{"arch": "mlp_mixer", "model": "multi-label image tagger", "activation": "gelu", "mlp_ratio": 6, "layer_scale_init": 0.01, "inner_norm": false, "drop_path": 0.15, "nesterov": true, "adamw_lr_other_params": 0.00093, "steps": 13700, "warmup_steps": 1370}
Rows from block 5 of a small multi-label image tagger, named by matrix and row number. Rows with one number within an expert belong to one neuron, the router's apart. Each number is 500 + 25 x the weight over its row's rms, rounded and kept within 0 to 999. All counts start at 0. Numbers have three digits each.
Before each expert's rows are labels from the 100 images, of 14976, where the router gives the expert most weight on average: "responds to" is what is common among them. Only what is clearly more common there than usual is listed. The data: photos of plants, animals and fungi (iNaturalist).
# router: router (model.blocks.5.mlp.router.weight, 4x512, trained with AdamW), inputs 0-127
# up: expert up (model.blocks.5.mlp.up, 4x256x512), inputs 0-127
# down: expert down (model.blocks.5.mlp.down, 4x512x256, transposed), outputs 0-127

# expert 0
responds to: class: Aves; order Accipitriformes; family: Accipitridae
router.0:483521485476511481539512512553501503506514510473464522489494484493521469535517515528566513511543507481499470507526534479497464494510493522504473485532424517555504458493472519515476483472497453493530493516476479499488484468507487482462492458441494501488491501517530505484484447499507467544500483495489481491497524528469523520514490530491518508479518526452506535506488490495498498502497
up.0:518446505561466491541488506490492514520503485539490471502503482485522513452457492488492499500517449492472478523493490502513511508565514454487542516510475494493456484491487448464490512504510492475502486498505506525503528492561483493556509496483477482473505480508520493540501497500519506482480469515525488505538558519496546499490477502527492502502565475497477533446541546502540502471524
down.0:440474513539496525482458513482523498468499532500538491491466514474535524545465488508542512439460491523456456513490495476443502489482517473491491490477513463525444505496513460471487510513503502479535500555501502548474480478497485540504473485512484533493494520515527523491529469512525541511514534500486512507494503534488516522506501478498480511500508520502531466502512476507474493503457
up.1:485461519461480530493483487499483545519518510504496465511517478511486508492571499499453585439511520517484503434499479525472522471507473482496482517449511474485464461519497523544507470477532437517473531504532515515499474518479464538480498521487489463509509456479478517532481486513506511478506491504521500481476548495492444470515509511536479480504487516474491509498508504541453468498513
down.1:463568565506521523494484482478520496498518515497493538465482511517492508518520497495480529530492531486528495513489448487557487471446488466500529531495489490494533509509522486457523490451472544484517487508479457468515519497497490489523498524519522499495482462488491557469517488507469532498487528484469529498512499494476481519433502509518524513456512511501503513483535466505499510497447
up.2:519510479541504537489475520504512500526517512510507519441509505476533483505506503508524505513489531488511499524575510510481461482456541498505581502524490482505540499529480480510511551491514538487486466532520471516538519491438513490532527509479529547528482471513486466495515514504529475508542496482461506461488508514527544507490492489492538516500502539488552522519464465495498489537520
down.2:415521484504458499486539515483486464509537483513494472491462524469460511510470479514511509485495541454506485499486491498490483482499477484480479537529528465526493528505506474544501500452504498521545474480506508469513504531536432487460472491491550513485525476478486505512513458477461492497476500515522476520510495557484523478557498531493507497515497469484493485525496526462499489503486
up.3:498482436483522511477510512491500506487478454484493540511475507516518484487506509490486569493495472469546498502511463489489495478507508495515500512483519461474489505494511509475595477478458516501466502505509527485519506493510501497482496494463500505492504426474514514536474479471498584505514521484474496524470487500476489515546492489493513502475562521497494475577471485499499475513463
down.3:493503496519528515513532517507487504538529466458498486505462513500524501515513502507487511490516464490508501471506511532466503481499520494536497489499413494540477510515486483507490448536506503530484525521499472455494432498492495492506533522465539554484494571485488498483500483531493510486505492493476508485507503544463521498425485478470503489458480493493538497516536524555529494472517
up.4:455531537509491487506490503515520481485521502476519499474491465497452548481510484508493535528507480504455520486477491495546463473512493509512462485528518545468479499507520497516483537499517494484480516501507474486460488512469497528501440534542484484503494487504529498474451441490498497505470504488497445544480513502531499489510490543497513513512439524537519506517472549450481495541490
down.4:462490506507471500520472549530525479451522498479499524441494496493474469485499488509494523536573524501482493475498467540477487518503494516504467510481510519494484491454467482471526453531506496498522500513497509524485487485480489499549504529528549460483490543483483535498516506521464481519457508497518487503496531509480474494483502513531533475523479469515517493522509513478489486512523
up.5:531489474556457511491502518508540478464505458522508509462437486422540465457470500511478503489460480505488520528512513469462465518507483490503483488494481482539498496512503518497477511520527473503489518467500506538465501501494511495494529553506472494492496509517498446503495516500468507496485477506537486496534462483502520484422470489478497500522439460465522481535499523507503508505504
down.5:484519484519528495532574537536498520528465514463478509519472514521505516484485501480479487440535544495502481524504560518517419439512501505519528541518490508477513531504548490489463488497458528503511483521528509453522516483510514495539503494501533492489475518523546511526479480513480480528498523508479511503493538506474473492528518550500470469525503515492446507512502474524513470488509
up.6:507488474518444460541493520518508556506475502507507492486505514522497495458496520505525516474514574503496492474491501503522489480525507539549570512488482485507499486487506522506491527482522444526487503503451523479490495480501496502574489500511512530473480492528502521504492497488496508540474538505541495467482478548515514487534494514482536536519517455510489494535520469476489506459528
down.6:526425492460536525484544487485493498484467526471498516491496510516500538479481489512515465488464501521489535503510432552485493508495472529463489494520526508506498473486532469532571518460530516512519497484512470488494490493432485522466530522542484492506489447494494502488514481513512526493513506488515495481470542523524472539498531449494501526497492477535499506488518484466465500514495
up.7:458527489513494493450516504462501459507494470477525446511462512461496496525469517509487516526503562549499485506497467506477525510511542510504498533476506535515443493493469524522533493495542490506463507509494497536498512499480494513501526516505521484463508508488459518478515510498541535498513520464477470494481465517482491504468502527522500531518565510454509455557480502487490506428494
down.7:464501479499492471502473466496524460467519497459494500503504496512493507507529503531500496553479495491511499495505531443500517459503521487521519468453490517531477468496475510507493543540462518445499508462480481520481490468502553483493505532506505483501502536530525456562475517508477506497485477441549505498485442507497518490507462482482538524519462492552559492490509502504538415508541
up.8:550470499498513472517503499472476480514459512488528507471520482505487503516496486520490499510492545489501544491452469501510465569510452491485518506490492478507525510497499464494518483503552465515504491464529554497530444528497500526537481499489498510475504480491473488497488472495524421470524452432528540501475526529483489507478498479472475472486488538514507497514487503510495538533503
down.8:524487536458503497503488524547490527490502540506480496477460490492476494478485506441517481483498511491490512525533473457444544499467479462487493478526481507467465516508487531507520505478495514504468538505506467483540485494445528483512480545481510487491483470525462481495485518494491500505486484512545486502499530473483487478470514515511487478483526495500499512463520490508503468526475
up.9:442518505528506487479494504476535505499550491481549507536510547524471482459549498475517448496486529508494486477481489492493503476510547539481543458486518436483558504512473478514450486529459499521512483505514473540484494508479487459536515519550509451524504514483488513499501584503497477516483355536486504538542498457528518498499496513508499484495540494510490520472523523497491498495485
down.9:536490477475527528520479501465540497513456468485516453495522496518514498501562524509498477496508463498502526528489460486552550481477505514535508470463516525485535535497514508468503508491517521531522524497473487457515512497501509509517464532478525507493471498490490496507493504491486486518482582511512432537504528484525505488507467507539483492479510503483501498488509458498498503499474
up.10:513481478527434468554489500483457414479489503505509509494469501508455526469487529547487495470473516529521529464470509512510492598509531505508497500470488487493531502482461506447500466550467513493508509498500474496521524506507483506455498529526441467478508466464534489463496455498473516445518510466543488510484485504463495513555490524483492502513455490509529489496537499466485523496506
down.10:510521515521482486473473458518510488489476466568512497525517495431499513521523435489551480466494453487512494478469500435549496485497527444486511490492557500488476475513455430509461517504518522485513504523522501516468472470486509476469515511522548525512476438533506527505490535482510532533501502484493448532470498512509491489486480493505508470537519489476514502442508486499579519517515
up.11:519520519520514509447491520494527477492481502544491462481510505474501516548558505517501484499488472480492531487511478469487504506460519571498493504526466498510517468490482517546474503496499459518520480488483452510513468495499470505499541508446433499495539474514480514503507539491477477501557518500495473510509528490508487471529510541525467500508495468475495486528501551490470515538486
down.11:535497528532482531495497500529540520454492463471483524509464552497512454525513513485480492486504552497514475479511454466476485483490537474491504519506514507487541511496487480492520486487483513466437486472472496508486547522586479501491549540480513524494470552533475505562526493498484461529466509492513499474512475463504492520481518526493490473509491506542462493486443517512493471479526
up.12:526501504507496477492474499538516478503466494515502475468528497496494509501451535484492524511501454491467545496567520506486534536521535485506552456458500479510483483545492465441535507476521530522524515528520527509522498539508499457505521479512535507496463488498507501518494500519451492498515505444478527459488468475514508479464511494522513488507507488501512475507504465543517494492483
down.12:487488457519514478470493507465493478492485563508514471498475459511501499479493481506453535510459438516521474531543496503498497505495511517510498516490508501486513490493492505526493491523447408509523434482497516548520496504533485557449548468497483474478501497479509530581528503498525523504515510475523509491471474510491502497498472493523487500511548564454533466478538533515516492503491
up.13:481474501554488479522491507493515506491499468450500459494525480515491514507492448500504403459474584554532496495490492497493515486490486522467506550510504463496527491511485511497536500518560530499499504505516493510533486499450531508471493517548518496501510490523527516498484516484515534526476522534495466495487484504501534498516523499473499478490474528498532498476473513490520488512556
down.13:498482500441509498495522499512495541478462534465504493507515502521533551506521495521485496456497463517510480509491506544474534486469471490507500491506506511555502538484510474493509511511562533488515481505466486500489516438468532528495471492480500503506509496484501497509478523519509515435506504513487491422499506548512490502487554531527538495520536487470474513506506494507513499485504
up.14:520493485499475469448494523495512511516455506473504495506494498477479516524469488526541530510489491507530488499547498491531479506543506493486514516525496481504528494559477457531591523506518444491487479496499495475514477518525500512510486506495497506492480460510525494526494541498462443510488493485513472486490486499508468488473507496490487497477542512532495528475555457483474505480491
down.14:477501529481516507490534484475530489477506492483504509467542494489462484547483461477496509515506496486494481515503493477493529522474495486494515471508533464443517489523470482504532451513497451498482475492531539496519522539466485525503487480508476483452498565514503517514483484473481519515520494447491509471504511472475459495487406455481555515515500511490483479491495485452495469541515
up.15:500492541507553437520499508514565496512517503475490512482495507502477521487436498508508489493497485498490491544504502507485545506530479495503477467481456504506486498505516504512433496526479548533518488510511548495468491482523480497510517475518493504517514485510504507501473471507506495477508463450525480488512489465527519507417486500493483475514519539500538510482522470473466494503471
down.15:533499468499487517522483553486526505518459477494492480473478535491537502479541513532459502495512486502468498494492448504488491533495508544488465502505545509504488502490507452502494531480479479506517449510478503521502487484515506500500471498498452507520477504540479501520509509504496490503506514501453546420469549484522468516483537525527505471484544514501518465475518487475545497473516

# expert 3
responds to: phylum Arthropoda; class Insecta; order Diptera
router.3:526509481522518519527475537517496492481507497456502474513497524529500515463505487553494468506489532495521521466501480508531550513481539469512536482501515480516484482473508495511516484518503503484463507525546501494479539510462476481518539485540524545498497484525514500524506547510516561483533546508484467497508523508533479528490507478521528480510478495537510513505500462527495512476540
up.0:511470516470446550547568505504509482476503508491479485475511509448501496482471501488512530516503505513462507514537523530464502499489499451498526530496524527471486495523514479510496530492479487498521487507484513472515475469505528526519512504485532497499506459479496506511467499510495515534501502491480529522473445517504489503509536539455464488512488498521500516523517499487452533463480
down.0:476498506504502503484489524483466477539524494509493468535498509460491497564527536543478530493444522472538527482516510509486488487453460497540467475506481500506519503484478507526520513515489482513455434520458525524536459517498463537478505521511516474473483521451470513518490510448506490500492464482537537490526482483515492479499487520497559422537490499481494489489480532483521519466531
up.1:500483514532529487499498495443507504480466487484480494511464534487515495526488530491514524492491498489488528487481475494513503489494565497525480485526487509531513483478473523468494513531526519497519507532496464470540495489476485520568504512524521514486526499500472452504495504497463468515515484507526443522456472475492487504525505508518528545496490525494476518454516457467482497508530
down.1:469468519492485495513519480482477504504465487511484445501513516496516499512522492504490516492475499517431512482554499524527504529533497465508550535534483484482469504547537542533499475500529501504506534478500489503444500500521550476543517509481501452515537484545505567521503518489516513516530501501516517490498543529508473494459503477525480558501484486498494478479487478523499502526481
up.2:510567488508457537563493492532497503532472525486516527481490496472506504522487511510517529531491462496472494509464525480528489452460487518489503504477481480511523501501483519467485510503516476502506514491482493498510518487513521467515516463468499494509490493478494504498539508491512551546500481484515490464474548504553496533487521492509483510492492500487494495501484460480456487521483
down.2:517468528499555496476492435501497462476491476499507489478520474471545518470477488488521486459519520501506516478516514448495481531494492512506458479502510511501497474475500519492526476528479482476516500503502480511450476463504492521499485505471518473493534503507506504471504459545474524514487492538510508528515502504493515508505454486514476514450494504522513532522484538494533512491479
up.3:531498484521533512535510490465512513462499507442451490500496520532511493467460478496533471519502511497464442501473531519494494489544489489527532548503505480515511491514479477573557465499488512478486528466512500527548485499499503491508483468487508520503495505504507507471497524507487519491514512490499524496479496484485477511493490456494450480513516511481499480495506503525476498509475
down.3:448499479484488508511494512445528491506484525467514508496532455487521491542503527487487542512520483463503466497474495485459471509525531507522517519514510525503496469474564515465523520514501546440539489456476469548491472559498514502484539502484493487529552485473497487513479448483505499518463503499537504493534506529485502490512547497512510520531524484500557488524480514528515472510540
up.4:480529494524476484508422492495511523504582488506489524520487489511498501503480520535485512470477451471510493515512476524488493476489457476502502531475503510516471491460497518497504471492496506508517503478477485480515462497441544466472474505462504517480499439489476530563518474475530482507507504486517514481482500512483486499489492486461528553500538492498484554469484500500488543543478
down.4:525500515477513513510479475506504512554517503509436508501517536438441519568490508520513478475459542513499494508493494493467532484521484490510509530458521537503464518493502545483491489455519503502484493509486563470503477462498499504505555529470459465530491486494453522482483468483490510500476490493493503458491538513491497511539491427465525499509466481504543499509494471517498481455520
up.5:515564501454469501510498501565480472530495494447464523504489507543510484479537506492514490518522499504452499507513485491485511469476514506504497506474485518506483488478478529602529488508501516522532479465514500478494516518463506519495533529491488500483513498529475493503517496490493485556466483522475514430487538477489528520530498487517519487533551488518533505485483559505537498476534
down.5:524460495493522516555485484499502537504501514520510463524520494495484490486523474516498513570471487476486540499540531528483485517491468527502480502465504564441532482514458517489486516538465493495555498491525534515552506458483511477547537530485481500504496489516487500491519474512501473521480485485530504514489510516531521494491537487503476558478453495515539463530496478437530472478466
up.6:497510435518496507514507501472456510488505500497469436501488509503495492557530474450520546533493485511522462514525486470505553503567512496488477510490488510489513485548501476530487500496507501506448469487505525539498485478458509480567521492484520494468489489520486506488520514501501501497526521422476518512531478528488524498505525526480534460521497495496491498480587491486548521504510
down.6:490477491501533482546499452511513469495474528505547487508501482527465499499498487481496490500507492470441510468565520500522460482493482504495505505518485506521501492480504528493527518537485533475540481528499497483519453527506487510545493442524493509481498498535505484513518520441484533509512487489512479475463504531548490509499532501543492521513473483515457512541527478479494521549521
up.7:527489483522501489527490492468513489506482526506523559493519506493486520498526535496502514457497494533527475532491529521481503482520494498478485522451484500510512495513480533434522529513511522496505493484490502526501479505487504462497501506485487508490471575501472508554548513499470557533491459460503458505483561472531449510483494543536535508499533488456507505534540472482507461513455
down.7:523477470493494463446513558484474516502511506459496508454481507533484505505488454504519459521517487499505526466564453493503503552487494499511488492505499500511542517467484511497475479503490510559490535481485518485457554502494502460503517507504471485553498514491522509510490517559534523506534564488545473513513467485498460500452481471522474446473475442455462477512524473534513512553496
up.8:516503516485481481452499509518486523464495506485507490510519493506485504515484518512499546498506492480548529483523508479549519489537515494517434497495506492491534497531480471505509491478477551510531487498538533473509498513514487404526538468493485502519489469550495503487490503499488505483493491506491539542496453470503464508506470490499443512495508513498494506501514496478477519482508
down.8:500503524477521484493570477489512468482497522507515483488507477508499461502484502490518502477519558451515536472456486503524488491471509508479505516575540511485515533507469517486503464499479477541485500494426503525524503492480487497477480502554533517488479515492513523509497472526476501531508501437481534491506520531478494481464480505479544501477510471451498527503491516507508528504493
up.9:482471512483503539479512495511490480473505525490508532467521484485488489500500533522519517520479457558477520515501501510473506455538471457486494496520482489541480479449506453466527483489501551503488521484523519521499533530495505486504454507503502472493488495548500521493498521474492503440507547521575491467506524541476461483530476477555500477515550482515485502472463521496553495526436
down.9:505546509504507479495466490499502463517532558515505479497490501462500505486528503508482504505467534472492501504489547498481462510467551489486467521509513525534494491490493480467494523497512521501493498524490532475477524502511519468482498524502504522519555505430442493505505502489490488493439478513452483472484477505495463508518522509531497483503486453472514454482486503534514529463525
up.10:507547489494522517473495482499529512513514486506479507465501528471487496504519560503497549510507545536486515504497493499497473533514481478500457528494524478502517493451482476534557499500485424464537512488505472445539474495428460495504530521490453511494542490517443445489527478479505464512482495462478451529527487496482498498509494503516527504480485507497499457516483451451513518529501
down.10:441532560452510499467516495495472497500523488518473492500498478493538501470476490542501472554522451484536499477472460489489510499529524476530511487504503494505445479520515477495521506493504496485480478507515458521485490509523514528472483495484539450514560473520534555438503473519470500503484477490513465531476526525478493526513507493511525534535548492509528501446504500493554525468455
up.11:501497472499492476460516517505496501439487505464490530480501488497451489484496492479508499532487476516525508532502483538502456481457493486493496506507524498505544497484536492500463506503446509477520488496493468501444516453489526518471456507478475490505484503502516461529525443534472536483468474566514488509455506485480533495470521489484503509536473492531409465536498540470537510460523
down.11:543492537509505484513541497473472483479534498536515517491490502481491553480497517514496489500470541519480509482505484473500507473503499489515518508514463501524502492527488451475512517501502525467484509492431501500474479522532508479527507496491474528518494468497475552517518500482527492508519519527514480529525493510464507526474502500516517537501519484519505527466481459462520505525462
up.12:495460502511539542460528520529493474504440482481496495489505462523501500444534476500490496497522536474532504532470455496488508482478535526502513518508470532499475487526474470473533483518477509486519503487482528533525500518494516496507418496547511477476503464534472468525503461515458472477479535432500484510514536461503515484503465455509509496492428534477506535505535528506479559469548
down.12:513515515470492519447552538489478495540478472501479488536513514514471497514527455545496477511475504501476512500497505486502519511525472463493525467549505511513476500480539513517497511487465522473487478485507555468537486493504456510500490474467477512505498513538483529496472508507542484478499512514491520461501465516469513487492524524452525501490487558492486502496508507492507492480501
up.13:498478500502476524481465526524513476482498492519517479471511503487498510506549472498526476479519490530530504489525507484532465489538504505500487523522513435534470449532496520537472506500479543476523463477516484509442470487511500500497526464521505487508453484492501508501496505520486478538474484507513479521506461474492497506496489509500498515493536461495512465473451533568496543518495
down.13:512501471515473517479504521513464451509451491502499491502464468500525528541511463523517499489491482515493503521491543513495549524496521529521516512483513516503472515505518528496491478432487539510481512517505524464522470466497499477435474530480482540521481492472574546537524457519557504475517546521472499533508522513491505514506501491472500546499486459466496516506483503487509493490480
up.14:448483522463504510500530494487536528529483507513518523493474553522472474434494515525486481461487519525518498503521517527535524502465493459512512531509489472516503504507523506544541491488553530470500549511506491479506535511495484476526521474494511498508494497498516478510481475503521558505503481496519496455519535449473514495490507496509487519473491473447546476478508463510491482517526
down.14:551461504529488569488489513452524539518502447510465511513488523473503492445499511497527519512547481507500507468440502541517485536489496531517500476493496516499515465539471506497525454482466547481474484552518528460462530510482537511489483473483486477479516494527542491440509509455511518507462485526451525541461464465524511517531493505487483515490478508505501516494513451539517458512523
up.15:523451496468483483541475466510515482468443470543494510511454492525512481512551498517521511484476481504502502509498492502510529518453536475458555491485433464502520528507483478455438520495496511522498477549470454508504503522510505470562435512495474483505558546519507508503470479518492524493492473434482514468472497505501496498506505524485435440510469492483523463517478481501523485491483
down.15:516488532499470525506541517549503494435546501510504503480503460483497499487517489536496513476515474509489468452486454492491478491514518539545486498482544545491511477465434499492478499518495500488524547506513510476501490490494508503479472490523540527506511517544495489511457457506498540520539478505517487494519494503472501474494487484456529500500484464545488545438508496484550518493515

# expert 2
responds to: phylum Chordata; class Aves; order Charadriiformes
router.2:510522527511503532460484511484542516508514510536509491523484450507503494504482520496501510485512450515494534488463522515511481461520498521519509488470518444474530494506504448496515479500506477471489505460525472538503472527480522561483483498531475490490513489498499512504512506494531467481497506492512466513485484454507512503513515532468536513490526494492492489494513472522545522508514
up.0:483513522505516472468495489523490478540463497506482555515493491481495530511508495492496465525502498497483514494524541470531536450519480472493522506448512477495484517474497498465502495499446524489485491520458527448522520506487469472513489469495475483518548492534528511548483483495501478511500492482513489487475510546504435479537502510495531490479458560525494468457541475499502503479496
down.0:481483462417506464503491501497508519510495509463531575517518513479486500538483501505533506464498479520492460507503522536507496498479481513479464510504507532466490491493443464486533499511467487504510534518465513500539489527491548517489494498522490469478496469514524474481551516499531489484527507541466485502519491502473508494472489488493518545484501496506475501496495525504456479507531
up.1:483518480506512509496514524494478501485505480445464494494501487512474517493522542508515478485516530528470540527503478509521489482435530496489487515504486506495461483486504541504549513509453534507490530508563535450495492478489512490522532533462482497494478504521508497485487543507497496515539477479474452526488541519513500507493508548539464500512472484491507503473538459488500480512473
down.1:532522469471502495506464510492521530490453525490492489487477444510511522483477493498494495489525501534498538519507517519513501514546519459526516476524493485504517483448498501534498504483483458490435507554514488517498463490553480510482481447479508494522450516506522508551522500491491459491538548469494553508522449521514480502550490503514485522453462526500491452500543549498526535481524
up.2:488490485510456486458483503510553499496505481514513451502492492514495512481499525539498488489495489543528518499540499476499455479512486575517505539495520531493493502461496503501485471507483520504494501507514498459516494501499515493531532491483471509488480482534507472494512560511480449519532443500498466530480458502487493481540502472493512513504524504510464491508483498505457551476501
down.2:507496463522549548520559534488503503482479522483489498503500491492475483539518480533490479492458506484489474489450464471518520493476558466484450473497472510489516527509499486518508507485481456531535546511472474516457521497501497506489505471518481511462480471479518502478548469525500447510507532514492506445458486494495490478480478498517499494550465532502527504477500490522506441546475
up.3:521527527525529501540489489543516484471479505476523476515500479519515492504534507508511470518519444495475489486458487499481508493466456498485519508510492449480525507461503543502451502526494513478499518462538475488465530518463526466505470463511527477491511465471503476513498531536470510472513508514495513483498528490480486453529488482491498487509538495489488466523484437490491504494520
down.3:489510470534485507506504508497538499477526475486491512509539521508528503507498514522479487488485508491440455512485508459496465528494554499521545499456542520499495519495504480571520511535512516499474480500500502532533538498532493518516500489458490534487529480470502505519494479493491468504494519501486507495540474492548479476488500504513528484491522488445504481544507489467451514496565
up.4:523442478471513494566521519499508514487544486499481513492495485477514487480486486496492497528527571501545501515519512476501566508516504507514513464521480499505397507483495499495520488505503468498491489477523493518488557500519483461522545531497482526477522521519517488487484512495499511501489462515492504516502503477475503535476499530495552523483498473552499485528498509525450477464557
down.4:494571481522489526486516465530451497501472502558541492521521480496464525480447482487477490498466541524532493503461540494530484489533473513529507469559493488468481488473526522478508487492500473514506532467524480499532485526516474486482492513490506501539529538505499503506526510528507541522501561479517494497480478546544495514523505517516469505511500505468526497498515492517487494498509
up.5:514456509492537546467484485528514499491482500486492480482491527531509476516487497532478538466463520456468520498557482514502469515428532514523521559501471513513511505501507532492541453482505499457469506512516523495461454485483456498514537497479506522498536449501500504505487509524490537498474526514510451503449485498473533473500483481488547467478571523509473503490505459517498465521468
down.5:486517520508465519475527523521503492522544490498465504515451468457498536500469479483469492518536466486522534528516524537486485486464480472483509501504492464506488499514513512489503487515497504537492482514517522476481472515529497452506470544492444528516500522442458467488492520516500481475521522535474486548501504495502523483493548489507504491468508477492489466512516491537529510486496
up.6:512496500488543503492480512523470528501510515504504525492514475528489499449479521510500525489497509510507466504462502520516493524476457531517487482557490491503520507515485467536528504520518483463539489522533512501498516496514507516496521523468490518513474536506548490452485486500456480472540514453525522484446489473469508481510496490519518495520535521496531499578475496531468512471498
down.6:479521501488485467487453509510446514537495531512517543455489534495477505539462534488511446441451479507481509461478505506539510517485491503507496504503452509454529484525496458511496473490495465505454508443501567494502470480534504542518499502502484529503497532467481536453480521502495500481474421489477526499520495473507463512490499494474490522518449546502537514537492513480479513513501
up.7:491474487481486517511466512541477473494511498492506469512480515514534515450477511482494505544480493506519543525540475489519459491521489495483529485507502452497504484485452471469571495498485517493479488521503462502455520487493508525470495535505456511492513502507472508487496411506503520477467493513518498510491488454493499507543482477493484470500511473539497504532490545527472464481446
down.7:493472484556502521530498489506494489464475492454511528432517469573522480530475469488516525501504488474491504485472535480487532451508499500484476488490497474487536451493494511517473462529501540463481541496510534508491475499505495526531440542493503549490520506499512509460510541499457490518478482482422496520482492554491529516484475492493497524573540490505525505519468556500482501512559
up.8:488471531502462487435499513449521534532516481478524479489471491497506492476512530524482489508492499514529489501485504506511521493533517464485487503522526490519453482482485511482501503505512516506515498492495542534454488491501473473482469518495503493481486514535497561538469509485489503518494498489537521474541470505479542516485500527490504499499486509504487499492517486527517484498475
down.8:482487511405506484538504518496489537494465553482501479488487496504477480489506559515475526475498498492491524499493492517431513460501501444498545464525468492474510496496523528543491490496493494513475487516477545455555496460437552521499508500517491506502489487484493516527473530502515518465518477462513500469532498457513520475519500522517514499511488527552498504498475491481490486539513
up.9:481471513507481522523524481446557485491497527514446457480502534524505526482440521493528509519508431496442493521537491538546528516527468479516564526526517532500489507478497493529491529470527523494484489535479515543473487504486499517506495459506514501523485465518488496502515497507496511502514501479556488491491463535518481489467495534495489488500495477513498540495513537539478491530547
down.9:483495515474498500491535523479531544521508524514540522505521465556452522491490518495515510466496463524526509464512502557506521483452536506492484498534505474575468508499517481477543500483512520502491486501512488480426542520479505504487530522486525478540524534543489510497513504497533526501506438469504488466511528486586555542484506498518482482457556499526503492513508490441528523491466
up.10:510514489480511472528487501531467511548515483477484453512480508492526490529515525520535467468502488477470501471530504543460514437470464510532528528449540507513479505503513491492576539519493502491490460509528528506533501498461478523480475558502521473482473517520496500507492466522507448460504501476512484462524529482463490483465484516477518535483500488481497492474511460558525509490519
down.10:461481441530491491489497494513512496508486495513536491502470546529507478497471557487457526532466469509540531514471516500529443475486541530453567534490522483446514535515538531525471505474516480495489494495501513514552515524504482493524496455484483497492519567483511498497469479496504538458505488539543466508493458501525541527464482507506465463501502492540499535463497516530477456477472
up.11:479497509492494502470542500530535486514506486481492496527494527518509501513540498494495532465510497506525493515437498488567514487478524559504516455516508502518452491473466501479448519512484489475491488442508498490511526495501494402504490559482523563507457523458485499490500463505502520502475511520466516526497488537509531491514504505498510524506513505506479519485515497478532495516507
down.11:528491532478488517475498497460503539496487453500504466455498514479473526544509458509504494460501519499518476463510530468525450504504484487477487502479521517508491518520526479497541471497510559507497485498545477478509493477516488474490513493514523507550521508471527508477482547484509479481496507510506497445523494518485518466485503483494472495518506472519499538513483492488490499461500
up.12:560470537498510529570493487520509491500549566504462499494537522468503482480514472517525538552493535509493469547505483499543517534448501593495472488496485476517488503528449473517525517500468539509511496516493463513480513486489509480478492530511487522491507476468538500476493497528516510498496510490498478531535470523522456504466485478492506463513504509501505474471532442494460522482466
down.12:512502507485499496510485514514490481507518490493507512518495505455477509484478514500494510501484476482501453497511501503526480477459485499474497534521465479471450509495521528459518493488522481494491505482479522536522549496493490530476493492569493482479482496488518493517499499490488478494506526509516525469490497521493514522479499486483490508480497503447493531510539500494484483488517
up.13:498553549498476545522463520473506528511496488562504524516486489498525475518522470491531554516521486494514558519463511493498489467489551505558508488480483483495514486518523481540493496527471544504529481484490503495486496505487487469520470534507528466514520470506492459484502473510503517494521511524438508491459534479459498481504504493494478512490482486521515500502506468443503503477506
down.13:497492532482523472567525458537533486477479501505476509512493540501529458496467496485527489478509529508457481542466570523512487491524529491468521513489520510526493478481490489500510508534508489476507477478493525546509424513574493525485482477480475519537471557524497496509526487493486503490453504483486531481480486566510490509548533495456533562520450490493512513510520480509465490484496
up.14:534509502492483546517530484497455564493477507466523525479476508502472508473509512512515499495514486506516521498523539487543485495487501509478508544480494522526555514524538501502504515488457526452507510539487509485514487480519511474527515486473478463518528529527519435513503529516511487483524502470475496500507482471506501504514521484479496532504552516521485479537473497486488508509495
down.14:506488504501518456518528503516506492527486515537485499525470484490511496492467544487491513493478510487475521478497502481495542456489514513484499491486540542449508530535505517515532481478520473461524460499523530472444483500532484490488516548466507515481511525480512473489535496512472520508495519518474504529457487479539575493474514518479486506476474491543463470478503513527521499543517
up.15:486496494501497486473492476511501509509505504478479416493507424535489505516484489492558476546510465526520479449480484485506506448469463479508534495504481463494499493499464530491476531476450506487496506497489515517529480513487502484536535517515496493493499502501496507506486498495502502502479491534484493489496503494493471489508480467526559506527495504473512529465497518485503511522519
down.15:495464516519470477522486475486505534462492476520532479517491470481531496504456506493481506547510513491492496448470548573507492530509530485473479467506513493496488480494527486539458521538474480446514470497517499486522476500507462481474513507526519538505504471495508473511492488501505494486515480500493485526475466545501460495523516522491492503477547513470516524501500474518516509537515